From a checkpoint of a small contrastive audio-text model.
Model: log mel input, encoder num experts 4, encoder width 320, text encoder width 256, text encoder norm rmsnorm, text encoder activation swiglu.
Data: trained on synthesized solo parts of chorales (CocoChorales), 39062 training examples, 12.5 epochs.
Rows from block 3 of the text encoder, named by matrix and row number. Rows with one number belong to one attention dimension. Each number is 500 + 25 x the weight over its row's rms, rounded and kept within 0 to 999. All counts start at 0. Numbers have three digits each. After the name is the row's rms in percent of the matrix's.
# v: attention query, key and value (stacked) (text_encoder.blocks.3.attn.qkv.weight, 768x256, the v third), inputs 0-85
# proj: attention output (text_encoder.blocks.3.attn.proj.weight, 256x256, transposed), outputs 0-85
v.137 100:517517503476538451521479511500524494500450508519500492500554469475505518508500518500468498484500487522469500535483530510493492418500424437500532504539444523503571479500514478491500530536500525487502500479500462507512549500500533448500515520433459500464479500
proj.137 090:500500571535516505507496512500467500474513431500529544502542499518528500473509503500471500483511496473516506500425488500500490500454524500500500500500551559498445500500500486500500494497500458500470494500500458519501500503500496527488570500470489500497500461
v.138 105:537500515511500481541494562509517499500523490524487508500532532500500500493496506500500469470536487496500491557528500490500489500420502507500500542500500500529497507552548500500505491522457514463500491513525552500481500534491523499546482500554500500491521508
proj.138 103:476513502506513482480483527500534535539509491500517435477527443500503531462500521500500526500500529500531475505498517485513500544508498515504468500500511534536500500500492500500497537500424530506503452462500507523484535500519502513500508509538545500487465511
v.139 101:500521486500489500473506503525489498500490492495459500500500500496530499495521451495506491560471500511439525498460521555500500500522503521531509471456472532500479471500490511500484456500500556478550500500536500498500538446500496500524486525429482520500512489
proj.139 099:500526459498500522526500539500459511521495501500487457500500492500545500500468531507500495541500500500493500500497453465500570534464516453492500500504533508459500537453513476488461500493491500500496479500500501500500500434473500533495492500464491453569510501
v.140 090:509541522476492533474507500500564527537451500461500453500547475483445500479475512520487524497511521551503486500520500478500515500500459525500520513480488512544519487511483468491454500499526498500455548470500484512500500500504500420500508520500518499539504500
proj.140 099:470507500515498526466496500500494505498510477496527517455518500554463497502511500500500480535490541500494495500492595531500515500541500509558467506500469495499499537500488500545468504515524500520474514492506465471506500457500517548505504548464451487446464545
v.141 102:500501500545507589500458500501500510500512506500484507493500500500500506476530535447525500482500500508535512500472500439500504549520500508507459457514500500493476517447500515500459501500473500500500454513500499494534549484500500527500500460500500522456500488
proj.141 094:558500500489500486527504480466505545521506528496516521500495477521497500469500500500500518478483500481466559500522502500459477506483489461500485516545516500464570500500479500523463466500500516500500493507533464500523500548550488511500500502500524532481500491
v.142 103:500500501513500500500567508500535495494500519496471498546487523500524504498500513439472461500539504431524501500568496548490455500470493503496502529478509500500483500454514478526520500479500442500500535533454500537501500477483500500482479450512500500500500532
proj.142 100:500456555514492517512492465500517500455536540460529520452459510500452500470474500500503486494513500500444493500500503500500523563476505500523558486500513500436500523522482468431476525488543535500500497440505500479500500508502500509453515480521577500485507493
v.143 108:500500478507484503494495540517500472442435469494528518510500474486500508481418473515484522500500500484494483431500483503510495503515500513527500556500500502516500487476500524507542546508474480515485528557500531488504521521500500500481504508500526500515491512
proj.143 106:513500471456520500500502484526424524535483484490491500474472531508453500518506494500504486511500546500500453495511493535500500500500523540500532500532491500498444533529541489500500500496556489533495513516514500500500517521500500500521538486500502500500500464
v.144 093:422501500544500500467476500500520505500500488508519455481500500480418525479415514541513500530550478493479456500485462500480514500500500500517500504521521511500500542515514489519472504438549536525500500550496549485505500500500519500522566469511543487518500500
proj.144 100:500500515537531500500483522463520459539500500496500500564495520504500475472500484466497500499450454500508500585520442511490500501493488519534466501508500521520458513534478466508457480464501490500549500482549479500500500494508482507525502561500433514503510500
v.145 102:482522505500500492451486452472510523483517500481499510504500479532535519460507503500500500500540561537500539432500540524526500500500494505517485538500526501489500488500500486584489500453513503473529500500509482500500510531500546522500514500451496444500500500
proj.145 097:508526496500500518520500500500488508537454500506524481500500473509554500463500500505470498500500500479481514502500482500463500500485512500500500500500527521500500493509513463499500500539516510490479501526500500541513481476458516481500452484500505512500508539
v.146 104:489516500512500533476552531542475500500520513484531495528500500472500530464496500517521464529484527500500500500563500459519515484500532499491545500500455550529513461478526541468532473500500500500471545473500484526482485476523494500432504500500500500514531500
proj.146 105:544511500486514474500500518538500500479568525518500431494494470500488540500500514535462488500495476500529476500500509502524507529440547499443471500500500528504493504500500500491465485515500521505530500494477497485512479474545486502494565493500461480510477500
v.147 093:500490528495496515535469500485529474477527520549524487498500516509501500500497548500500520466514463500493478480500500500500523500551556526513500500455562495445525502472491521515549524518531508489527472500441557462530531512431510500499538500500507500500500533
proj.147 095:469504500516500461500497500500545495500500457500484480500448567500530500470500500500483492500542495527514495511466457537522530500500510500500520500502506507491485514500528500535500467512523500567514523488542495471557500507500532500500446500503500553533501478
v.148 100:495500500500512506500544500520504532500485520514474460500504500502500507526500501500461500503467452500507520474500500553500466500500520501520577500472500474463492531521519496521524566500490500500500500500523559456564478508500500543500500512500428514484516474
proj.148 101:549557495517531500496484500500500504500500474458500453481499565500500500494439539511526500504500494565500574500461500487534515497500459465513500500500501498461528467521542526503480528500500463500500503500500500561520528476558495517479490500511500501553500463
v.149 097:500500497450516433500470519456500500462447500480560548500496457533446546510483493544527526500499512504496509499470500500516489500488461508500500506504479545549501511477463477524496500500495497518500514501519468475528538500495500499459468452498500495500509500
proj.149 097:500500500533529500500537503482498547500488551423500482496500511500515467533498498489500472500500549498464491485535549484502459500500500461488500463542484508492547516468424500491502463480500458552535519500537500490500482544492500529501500500492523523500508495
v.150 089:500500505541482500500452530500427465500510493485492515509480491529481539547500521475572497469498500505500526518488498453539500463500507522563500500501461509502501500487483468500466501562493500502511448504526538547533500470500463500473496528532500518487521541
proj.150 090:464540500500500491507481538453488519500547483462479565487505553530546548551476545500475494500500500500495565535578500500500513500500546476500500509475500500506568467544482500534517466481525503498521440532473507482514541500500500497484487500491529489493463500
v.151 089:500472500500500506500526474531500515504523524500500499530544484500500441536480492541516503478518499510500461550542538500531500500500510546459566500496519500588500500562492479500500490510500544485490538462482458500449462492522539515510500500500484500500516486
proj.151 093:542500488461488541511500543481464575550500467509518500500500500499489457482508491455500500501454538500471523500556494500501500521486491500491494473506507500500480470500500531550520504532518496500479495483516500486469491506458544524491503523506508500500500507
v.152 105:471492495537500497481523485478516490509520527496496500547480515490530495450500514520472487531494507520483500500528528522451479470500484553500472485464551506500487419466527500489500477502544500535496506522529501495500500500459500510511500486500483457493497500
proj.152 100:497528479500481487538519502487559500500505500541500500507508530480500500527562514540488485512514528471497474549473500500492479470506509500470500503508565518451481449513547500517500498500500490515522538535490468474458511525508500478541522500467500500526500477
v.153 100:500500520500500443468500500555452538500584496500500463516489500542500500510500536492493524520500472460500525479527460489504500500514500486500504446447500481508500434500500500509517500480524500500500418498532500528525500494508521468562472468487486446518512458
proj.153 100:503514500484526471470474531435492497498500499506448492460442500533501500501467457490500500462500504520534443500500500520528488485533500510543545483500471492513505500500500500543500497484500500491510474545510500476514474500467500500500474500500500497500515499
v.154 097:492507498457488489491500500500494500500496500500526500467500535434500500500473500467464512536500451500498472475459514503481500503476487479551503500522528444500481511500490500500500520538490500500512484460507500485500513518461500447503475500467528439485500510
proj.154 108:516487455500466447500534500467474481511521469537500500500468522477508494500510500500505488515507463500527500484500573477541500500500535500500509500485502525516527500477482450521500439500502521487513511509469479474445500514447500527536515475557500481496489520
v.155 104:458503502472505543520455480536500517506500500493525489496474475500461470533500482532452499498440534500500511454500508519513501462472500500512474479500500516513525512500489488529500464490497521460500493498575504496452500500492500532532500524480464456524462503
proj.155 102:478455513500520500538499500500498498500478500497465467529488476493482500500500500492476469500453500500526499449521468588444547459491456531477524474500562536520500425496474500500504500524500521448500569500505495467537446526500498474522491463495479561495510504
v.156 098:500500500500523500537500500499460578500526490500500519512463480454500500464474504558489483483500497500502500472500494500472487511521500504546500500425497488500536516506500524442543516500481465500441500544472480500500491503503500513500471506500500497500530450
proj.156 096:500500488491583486524500527507498522500512500455500549505473476498443482552464472520500502512495488496477500497535456520490539500512504500500529527485495537500485469503550562500516500500500477500500465505467497516508502494504444466512509569500513478523465507
v.157 102:500534520500499498494511500513544523478500491500496500544510537499514500528472498500475543539492539460444465463500500515475500495457500473482523546544519481540500489500500494514500500548500489513536479473476501507543592511532493505500500500516470500500560500
proj.157 094:500549494454466500530464478473533479510530500500514500471537500500500502542500511507534475498517487500500535500528500499500475443500451500417580500480478500500500400522500480500465504496498500498522526450503466500500485484477555537500522487500498500490510500
v.158 087:509520503500512500500521545497523500485469537500500500528493521497500485529500496514508565497481500500498512491490500500495491500526500508500500504500500480495524461484500522482500500500516516483500498515478500504495558463451477531519502485509500525498443461
proj.158 098:479500469454500500467460500449476482519466521500500500500435433562500500500465499492534500500507541497507525505500511473557500509487553488530500493463500480527565550467523497556422500500535499500474525514451509539500472533520500491500523511500522514483500543
v.159 102:465446460484503536447500457503514507498480500461500491503518500475497500550500528450474500495469500500555490495500559462500497540528457467468500452439487500494479536500488500543500539532479516518500517500501500500475484480497520546463514500442500500577509490
proj.159 100:500522532545457515549474500500491591507523523474500487487535500455525488454453562545515500471500500500531500503500531478498441529545505500500500543497498480462500500548505481567419500500549454543541500500500517500456531540500498515504514485500517508500500500
v.160 099:500514579514530503513440500500521519522500491497500485500500517458460518500556500488500492478496508475500537499500500491517500517485500497488477500500484480500451457531541512500513476462471515422517468518500500484507571532473504585500500500500515527500495514
proj.160 100:479527500500506508515524500480505520500500458500500507500500500500502500566500483472490519500520543469500500442500478460500500500566451491498497487500475500483495530500500530553500501566487558500454523500500500482533500512490486496495498500500529500459520475
v.161 094:500487546471498500500508500500487497500503524500500500492500537481480512500500520500502531500529490507496456500537500468500461538500529553438500483480464520500510493513473517500476456482541500500513500504500515470495500500480531508500467555500507488449465509
proj.161 097:474500504485544526492513500523500500523499500500500471515499500498500500500500520467486506533500508481488523500500525468459515468500486537500500447517494495461453521457581471500464449535459483486432500492468484494507488511543524500500512465500458500500498500
v.162 100:500500500493478500466472500494509472537519512495500536522502529570500513490513493500500490500475500500453518511521503500561500500533462489500454487494500513500500500500491522494512517507499494500499473500489486487506475420469521500500471500453508521449500500
proj.162 100:503500536517500503538460460542501540452486468453500487490484503511521469511500500506501500504562501492537510483497475500483467495494505500472501432492507500500487537496559535523520545496507500502500505558500470500509478500451519523481504500504502497500500455
v.163 099:433500549488500477500529500500502504519459552505471521500539500472518500500475516502441511450492445500500525505508484501500500460518500500495539529500486500473471500484518475500500500533498500510500500480524548500500500500500528536498500534551475513500500500
proj.163 105:500554470500483536548492509500510544500482521500504511493569500478501468543575500536489500500500551468536500500500500500500500541535500500521504537510515500500513500509500500476495507546458524473501467546460500453526535473447500533519482500500505537473441522
v.164 099:441465457490513463539501468517415555536477500500500500460481522509500492527479471544526500506461500500517519500500500500500500468500500494538425498493460495466473500484470500500526512479483512500500522542500500462481527439487514500500500520500500513516533500
proj.164 100:522521500483512512439500475500431504475503451487525500536500498500502537500519500483520500500535518468485505513506502522517500459509500529500481538493500512538535507455500527500500500440500515500535500473511509473500519570470568483512464477500565498524500500
v.165 101:519487535437509500529500503451507529497569490459492531500525500500509482536491475498520426500500457500462500535555484522533500500500482466503499527500500514524460548453500500499537500493497483492564505494459500518474547546500500533500551500500474500500478445
proj.165 099:518547532513496487534511541495519467500493500488474516500455522514477500500500500483500511482500480514464475500500500500489502520478576457505500462495506502500498500500474474491522452498500500526500500469462466491558485500500522443468500500490492499439500473
v.166 101:534500492522500529494500514485548517500500532519452471493450531500500500498528492492500500533451500442471485500479477506580557500500500500500466565504500522500463525475500478500500502501500500500497500500500470514500501514504457500494477507530463501503501491
proj.166 112:543505458490551494500500500486500456500514474452500542457449474493484500543500525515500534527500500498525500500522524497500465500492500500572500460487520439507549500508486500535500500481476528510500469505495498481500500494500502458500500478484506544458500542
v.167 114:544472517500469462500500522500512500500514477575500490501491488440487503462533500500496500476468490461504500451510495500460510501529500508515500461550518503516526563481495500497509524523390485531543473500479478546530477473500454515500515494472500507479500531
proj.167 093:521500509500500508499511500448500517500493486500499467500537488541500502500500500500500491493500440508498476546496518483464590454500500500500500500500489513530511518500542495500459487497500445500472477500500500497495466490528455494482460500521484460500533482
v.168 095:500450521500500500545500500522507500531500439476530500544500483502500470496503500458479508543507505500507547499552481500480480500439536480500464472474500508552484485471500500549555573498500518500540500500500540500473484500472525493517500526469500525489488500
proj.168 092:519500511497468563494500500455491520500509514500444510478537495467456484500481500475496475500507493484557504500469529498474554456500500500505500507500496464500500485500500500522500479459528500511500491485494500504466500539527454567475459462495476490523460501
v.169 107:500544489500494498500496583511509500457523500491514463500532471500500546500500490486500500500500491500504487427500500501492500500547486500480487479500494504500500473500456499469547537466500449481520500551503500483500500519486500540475514500468488500490451496
proj.169 111:493528500524507493440514507484500568469477461493536538518495500507514527508500544512512500548464500500500534521495500414493456500479523498504492550500500500490508520466555513500457500500500500518517524500495500487535437479488511449450500546500500500454500504
v.170 093:465515516500500498468509480474458580498536476501532484574488516471507486500490471521513500500466500490480518533500500466500497538517467457516483500485517476500500500452500456522484462500470543504500500508498500500535500506500546470477500513500508500500500468
proj.170 088:493500500466444480500521487500534500500500479500485500457523488500500429500498517533538495478513506505500500500500492478500525578485467409507500441500500408500484474515517494500500500500538528496500488558500467500505539500500560500517461500520490500520500504
v.171 096:463514608542499500480500500500506500483472500500482527492469522443522500500500500500500519481500500503476459474520500525499528500560500492497550542489462515529500504521524500515532492511490531490558500500491480550500500483500494482494516488500519500500500504
proj.171 100:502523500500537476521500524446500500500505522500500500500497500487471506439501505500500500500566502546485491554485527500493500459500478501510513456539474470446540495488496536500490481500500499500470500550500519491499514500524500500491535500480496474500506465
v.172 099:456470498523542535500494479516500486490538500505505479489508472458500519500512489500575500459500497486527474502557510468500505500452438499488500518492536507521482490500520480500500488500500485493500539500455500442496473497500500448466518478574506477528506500
proj.172 096:474480515486533500526493472500490500529515500500540522457500514525500450500482450513487512500522444478500500504500486535500584523500489500464464523508500476500530500500500500495500500506516500495521500547500480537528498485532535504500498500532500545500524500
v.173 097:492492494531535500521500500525524488508527500550499532484501553500532507519550509514468469515467487497500500456500479493504451497510500472559495500500480500500495500478538486499515500490481538500500500449436489510502507494484473536534514482520543505500480564
proj.173 098:500500497494528459511545466451535513437500536500507543490467454501500500493486481500500488540471488532500491488506521500493500528500462500500498518477500500480500475488446528500500444460500507500500500565500500448504513443500524500500499512475516462500512542
v.174 107:491488477513495464478458500529504521563450500480535500478469508527462566500537485527497485467472475475470500500533500512491500500480449509500532509478476498491559500513595500538500500500500479496508511501508483522481500552438460500500512500500518533500495488
proj.174 093:463500498500512500477508477500450500501500486500492480520469500501478501500500500498474425517519496450485500491500500504500500432500500500521486527500491508543534500508510492483500491500513570500525417516500500456500521513500506500500500523437530493467500500
v.175 107:460487534493466511510461500481491500497500500482527505467518535451484540487500482500461566500520500438500530525478500476510500506500500452532515487538465500506510500513485483462460500500505463459508481467525512500442485497508510500500489500500407500477501503
proj.175 099:471500500545548456531505528493486531508458483515500486495499500500500529529451536508518501476531486500471516505500500500549494464503500500500500502540513506484500500536490490500486510497500500500534498471468454522530500500500499465500500500462500500500535525
v.176 096:494494539465468500492527493500480477474500503500535510445500500500508500462530483523519500546514550490500460498500500488500500536500503445500422498542500500514535495488500500514504500518498491511522536534549429500507568500517493554555500454502453500501496535
proj.176 105:514493506456500541552491500534525471551477512480494500491546490500508520524518531491520500460466479474575517486521572538510521489484474513502500500496537509485539500448493500450500455500487502512470500488507547448496512483495473503461479445520485412515506487
v.177 101:475498500445493484435500499505500500500500474500524508486509518531500501459497500495489549502519521553482500500500500487485514464500500493474455500473517491484491451524469568487500461500516433484483504466483525489500500484500475500500500496500500500500500550
proj.177 091:510500500503526509488500493496513500533480503457563500506511484565500500493500549495522500500467500501524467500500455505488500533464507454516500493449500500500459500571529488513508454471509495471500500500472525500488528502528468532494485495478500508512484514
v.178 093:446462521500500562517500451500500500478498528518485549492500508490501514500523500494525493500462500508551475498524527500500500481531518515530545500519465507528521500446502477548473500513462511501477565500480515477500465481485477500437500538500519506569500533
proj.178 095:473500486490492502491490500462500562500515510561500493490500478468467500475503487561513500463473500469500500505472492552532502499500501488507511536478515500511515531490478500510484534473500502506499533489492489523490531524500500521500518492472511500504500453
v.179 109:519537492456500500500434517560526532500473487484500544468500478504507454497503500500519500486500517516583471459562471505482514578500524501500500546500482508517486555456504523459500458476500500542505530478512464513500478475468486500500493568493500488482500512
proj.179 097:501500511462500500469526500500500554500500484500496496500457504500500534500512488498512498476500500451480548468500500551559500531530500479500477501462527481463530444482498500489495511500496500534475506521478507473500521500478556500500500500488511486503540469
v.180 105:445436520500566507500509484500507500477500443500500500522531511497524479547512509500490500508500517500496500464500507537488500509526480432500487486540470500500481485552500500504529497500446490510510483483544481499504500500569443470487486512500506468500500486
proj.180 093:458500500505496500506510526500503547499484500509500497500555500436500487482542452500500506500534546500500470498508522465500500500500491509500513500512479551500488467484534534515500500500548458511500493500500500488500484500501510528500500454496429500509532500
v.181 100:463487403500520469562511496511516500507490513500500529547463500500476499468526425443511500464564515500494500500429538482486500476500479551527508515444475500500413541455527500500500500516493503496460521534480503500500500500500500531514528500486501500502496500
proj.181 105:500533500459521494448515500500500514456551500487530443451473500520500517514500520501540483500500495500500506471500548529502461479489485456502513542456521500503500500538514491508500462473449515440503542496492508500497500498515515509559500500500487519470452500
v.182 098:488500501502500492500500508487544507500534502500500543510500464443488505500511462500477476500500469537500481493500564513473526476475500501575535481501503500528531500537477500521500500527500468526527509460433485504472500477428448477500483500421519497500451500
proj.182 111:549494453520472511462500498500503480461551458500480527550552522506500548424500502504566500518496522500500500503500500500500476479500464552500500500455496493500500500500480528443500515500500500511497516476501545479450500527536511487487500487452500534500488500
v.183 090:500537463492500555500466500484444538466542484428500497500557500500500500479547500517484538523488500540486500470500484532500500433489500500502513533500500500443500490500485513500500502438467463557507467505500500500500518500463495515500503436500511467479481500
proj.183 102:540500547500487500532472502521500508497489437463492524501460500522487466481488484535508479536538500500500500497471482500490515474500533491513500460500522557500487519534540500500538535500467500493539487535500500473490482492497546500454500523489479516504500500
v.184 095:551505509487500520498515506500455444495509548500529487500506510500569481500476519500488500500511503500516478506455471484545500500500500527500573477505475500500500500514481500457521500561500478500447470519477439500500500463480536514463515500477518500472496498
proj.184 087:500500502500505508500552403500500500500498477466500500489527501500481500503500522533500514500510485560504466559547500492518535500485500500440490500495501534535504500514510490503500500494500526532500471472493509541488535462500500533556500517473525514536538500
v.185 094:500486450447523478429500510500475500500500502551500506500537505463518500482512536480500533471469496549492558498500536489500533500530500500533488488550500470500556492489489457512512528500504492499528460512530527499500484500533490479525488500507460542505523500
proj.185 106:501511431519500458507500551490525500516475472500500500502500513498500496480500500475463511541481527431499500497459480500487497500494451494443500530522484543534494524500515500458500543500500527500547500500436500513485506508514504483500500494511524500536512543
v.186 095:500500506524500483500459482500458507500539438496512527542513473532468530505499501500500500524531551500500536521542500491478516496500547459500510500483439500505499500498500500536500500500499491501500503500500519500480500499452500397519500477533492500453470447
proj.186 096:500471522543449459495508458500494500500500500555486500505500571482509502500539520416480516512480500481499473545521500531512519543495447466489485532500455500502500528503483500500527474507500519500500500518500500500492577500460504502541500490500537500500560455
v.187 106:522458473500486500510500487516521599487486447517580470489499457491500487494548500472477500488483498516452500499544537500500507500500532505525512500531497500480470452500470529527500468489485481465520500497500436527490485500547500502500474500507530487437500500
proj.187 098:538510470500500500490500500503500500500500472541480500503505500488500499494502500529472517482568498500497555500481520500542500530551514500469514482496455487500531534472500471500502505532493495475474489517455518524541528480492493563509490486446500464500500480
v.188 097:500547464476532492500494471477540500500500460505500500500476508462489528518486500470500482473475489500500530444536477500483500511490500429506500465500500500511464472483512408500505538533491500500509477538500481474500479500500577511502500516474525532535485532
proj.188 107:490467506521499500498500530500509469530523468478545525513501516539490462436538502500504477500503463500567500481522478474540500500532500534495512493509505523518512490496461500505504527484537469536521500428493461564500515535500512505500573500437536503518500505
v.189 093:500529500500500506481502500500524500502543500517486463440507500474502445577500525485434526491500500533510500500487447481522523500500554487497500505500500500500522500503522541539496494525492523442500560494500452494500472500500510521577500529508543516500460541
proj.189 101:500525490509535467537512500500500524492500500486533531496500473560500525508518541570500500480502471481509498460500500418467491551484474500545500502478507490459500501500500500482532512525500490523578469500510500524553481515507500504459507503488478498490500518
v.190 106:495470514517511556500487474481512527498500441542523500473493533519561488489500526471500500516570530500500538494500507485500500529500500487472474493517474560503539505551485507500543513500526500496479500500536500492545505500469516500464500489532553460519500454
proj.190 102:483458497489500502491490499500437527472548512500500500500500500500489500469500500505462572500500508516513500501476456500536492502485532487539462479500505528470500500518531500492500427522479457513515527533510500535498544500483473500505500493522446530547500479
v.191 103:500457546500500500500467514541488500432500500500500479500514454487500446529529520577500509512534537489486500538496500500535489488508556500500500500515450500602495522476490560444500507547500518500500500500500500500500495555557488506500500520496500470512503539
proj.191 105:508458474482521500492500446445500501536500502500486500550500540500447504526479557446483500500483510451501500456500500500500500500492456500488500463500500500537501527517500507483453524500500500526478484484500503500500500500500528500500512500500492576475496471
v.192 100:500500512423500446500500500500523469488500532500500507524483520500501481475498500472519500500500540500533518493500528500470500500525500525479495551507466510508494500499506482530466491500500500500500478473512475439481474497536529500442500500519488516500500512
proj.192 102:535454502507495507500500496508483519500500500500535500503500500481500478500540484500452537563508542477500487472499461452466500500506518500490525489445500547456419509500500513444511490507480552487500483451524540501475500514500552465504487498500500500548500500
v.193 104:500530494490506500508500474529500500500504567469459536490486489500507505482500561489464500536428482519500578501535479507565532467500498511500500500500490489500493557505489536500500514520470482461496500497532487500500506500500500533500500500463500495500465446
proj.193 100:491489500523524469491528500513529507500527457519541471500500538499522478500500500486500500577527492558525471531485500529463490500472500529449500498547500511455486485500494500519500500501503496500489463551533500481510469510508500500486500514500510500508485572
v.194 105:528500511500500500524549500500541500500514500468546468503493544413505493495500485500433545500560500552507559500517481508500515571442455500510518442525500521500458500494504479500516498556552467535500471500496510487536497480500500475538479500476500500500500463
proj.194 096:500528500524500477508510515594473497462527531534500467508509428500499525469500535500501500477481515460496526500500500520500493491500500543500450466540548512503500505500483516456526499500500499500488565510502500500507500500484459509499507500500450462525500497
v.195 107:500500519490500488516441500510500489498500524536481451449500503480480501507528476507500493528531504500500553470508538468463527464516492493440500500565469516498549500449545501477500471500501452500500486471500500529476490516500499460500500517500574500498506500
proj.195 112:471530500524500546497504522500580500506494438493500452489521516509498458525515500479476522497497500538500446511500500546528523483507503465528500497513536500448548481534500500538511500502455475500486490518534538500560452495529554500500500493501530521536570449
v.196 107:510500567500500545443500454479503525438470500477500474509500467525453525500499500527500514471551500502529500500485500500579461453500500536517533476490494484485482537500455500540529519500491507516477535528577482501526524500518483558498484496499475502500500500
proj.196 105:524500500500500506500500500466493500481489423500500505517500500500500459536450487489514468500480500548516550519500500500497500500480480500500500510500484458446500517500563545476529500516485548486500466499504500492505497453498500522500501459447500517500456500
v.197 096:550500523497500518500397487500504488440475517500500445500500519506527516479503526544500500465549488540500489491499454491500500529508500500500500526500461462521500500466500523500495500500500500500504500500512500490500499496491449549552458515528500538551499498
proj.197 108:511469500500509480469457482465545490499529500488503447500528476500500541526500500493464440544512500500539482500502505500464510500494485481501543453500500500500500475491500507522488571491540522500514554464500503500500534500503500478500500552492500500454525497
v.198 104:463567515511537500500500530500491499500481516521473500495445537474481511500500500467517496468521501516502500523519552520517507562521511500491509489506491454473500579523500497500500459500529531500537500476500500464504522500500475503500500496473500460516506500
proj.198 111:526531500502481484500473514539502577536549526500482538515493480473500532507520501500500500529519517455550517500541517482450531451492547539524507496500500500549552500488500500518507501500500500498456500503527497474500500500500500459557493512481492500479452499
v.199 098:500508490500490500524510438500471500500505537487500504492500509490500500533520503500516529500547500463500513500464469487544500500490500492498533500500501512500532478500500516500500500464500467494497500509506500500498520500500500506506510543473513548481493521
proj.199 101:497544500508492500450488526520522535495460500500485414500513476486511517469510500500514505475485474457468500500500500502572500500505449485490516530496505510496500500500500461500570503468500504500460522500500530500500500476500516500521523500485512500514485536
v.200 092:516529500500534484511499458505466525500491487447476500438481518464500500500509482483512534472500507470500474528500497476500461492500488500464500511500500461500517517532500500484500506554500491500512484500500475431492478477500539500555497480487524505500500485
proj.200 103:492497500477517528495440521460474500540534500517513486500492499501489464491544510514500512471501498512500522473534506473533502502499547547514534510506474511435557500500506515500470504550491500500531481500438475500500517459519521455500546489500472500500473506
v.201 098:500473557456523517478477500483570513500506500456500503500536531500483519496479495479500457500500529487542500507475514537523521530457500501500495487528508520500500500459502451500519484500492490473511500500460500503500537500515500488500500474543547512496481561
proj.201 103:409491555532516500449459500486500515500445537439565500480500493500532517501535460533541496530449516556500501500506500500552500500500545500492470498441525514544500527511500500470464526477500479500521503500525500480472507455522500500500500500502522477500554500
v.202 097:493467479523500458500518541408469500500479500480500490492499501530479500500489531519493500471480521500500572472537500479530498495500500489500561513478501500510485504508519486500493500500543513476500500500513496487473461491528502525492494500500522517514502500
proj.202 099:511555522500577491446508504529534504508505566484479445514500485500468536466500477464524500444500498519500526500502492523511511480500491490518523475488500492500500483544500535500500500485491499462490500494462468545477500500482541524462500500556514492452452500
v.203 092:500521500516503500544480500520500500500481485460502500544500525500491487500485500530500500531500471537461474500467500500516499576492500553461533469489500469500512489500536500521504553471500500500500517442500539500525516486474500500500504570500441519464557500
proj.203 101:500520501469519524529481526467528557500524500526510523510500473523528540533461519510462477500486500462503496479512470493464508499500494519447500478483516453507494500495500490513500552500450500529500536500500534492517504500496539505468500500500506500504500476
v.204 104:493513481451543484482500524425478480459461470519500477477471466537517500471547472500514500500533508552525489500500463509507478475500432524500539485500500500452470500500500500500500510488483500510502510500500440500512520498491491500525500550485479517475487497
proj.204 108:511549500530500491489500503460442525500497574437482450537485509491496521565521493455500500500504553486500457493500500513518498475496500543535484500500500474474494500514500500459508548452489468520539513500527499500500539594536500511484500500517509500463538533
v.205 102:483500519500500487500500500500501509605502500526500500541472500425497500502477500567479487500470522476500409500497475500500513500529498500472457515491542488534475500496559508527500500425554500472500517500432479430518460481494500508515519500501500538500486500
proj.205 091:500504472528500514500500476509500542479479500475540507434484500514500446517502500500502512530500485565499500515523500503527504500470521500500496488490500474500473500515510509436443498500504558443568479497461500500532500517521507500516550500500473524475510500
v.206 113:494500524460508540540433477500478439489500500534505500500501470476444567500500529500480500495491500500532555548463511534526500501497500503500486486478500500497500489508475470502511494500454478451463503500500509500480458500505500500482483522528548500445500512
proj.206 106:479500539504489500505489500500518519511500511510547540492526500493529458488500483464521500498537445500487497512486514500500508501481500488487495479513544549525521500477494506521500488471501479505522533500517500482459514500500489444485450544500574463503481500
v.207 103:511510501513476502540500500459452510500452519443566495428482484500490532511491538492508500510505500500495508490513500504489500495500500500500507506518464475511500533500482589442500519500500500535500506536519486546500500527463500486500510500500500453481500500
proj.207 099:500500500493495500500500500528500514520500500534488474527473500500426449481500576500500520578496531487500507465500500481500500486500485524500494513478500518452524500500564500500500511500500556494500462470468500504508518524444505502503500563449507500514489492
v.208 106:502482500516497462500542500514529549485500512474548532522492494500449500554500481528500546503511500500471518555516476500483473467509474488472500488452500548486536500474500493559461487514540505500500533478500500455508500511509531522533537481437528465515500488
proj.208 102:478479500451471500573469515492500468459531498483500500487500445502472462500500498500500510500483538500501550500536531508536484499500500541500500495499500519460500480543432500504543499498495497528506500437479479509500519439471500571500500526500472490435523514
v.209 095:500461500456500506448517500496510454496525536455538500502500473427500500482532469500500459462500514509520521453500537500456488480494500490554500500500491534500467543498494500500528500491512494499429500473485494513491474500500553500488513482611509537500503552
proj.209 096:500481494509505512500500547476528481481500479445500454453514520500500517533517500500500559500485500500492493500494503475439535507509454500476486537500505528500500500488479500500485484528530500501486500500497494500446516510468500476500498467500516503500500500
v.210 097:541481471511554500500500500481500506497550500450446427500511471487500454467470517500496505518522495457530494445520504430523495438500537523572506516470566477500510476503500500495508487499500500514492514500550528500521500500499478484520500500566500494511554486
proj.210 097:500510492519500500463526502546488483518553500522500500489500502500544517500502500550509484500505529494496510500545500500509521593492500504521500470479513476491509532500500459520500500500500514426502500500499521500499514500463500500526526500500500438538500500
v.211 104:454497498515500522491536500467455500488525495514500486477495485495486500502500536541522455471536477501514452477500500500521559484500510510471490530485500520500500500500485533500500526500500505553501481503519472555512520520476481508504530540501485512481519499
proj.211 101:500487452500517497500475500531500526490521489519500497470500500513496471500504500551469500453500492486500531498514500521500469500519503500517500500539446470506509505476535475493500542542570506471521538526514494500485521500500500523555454443551500510500500530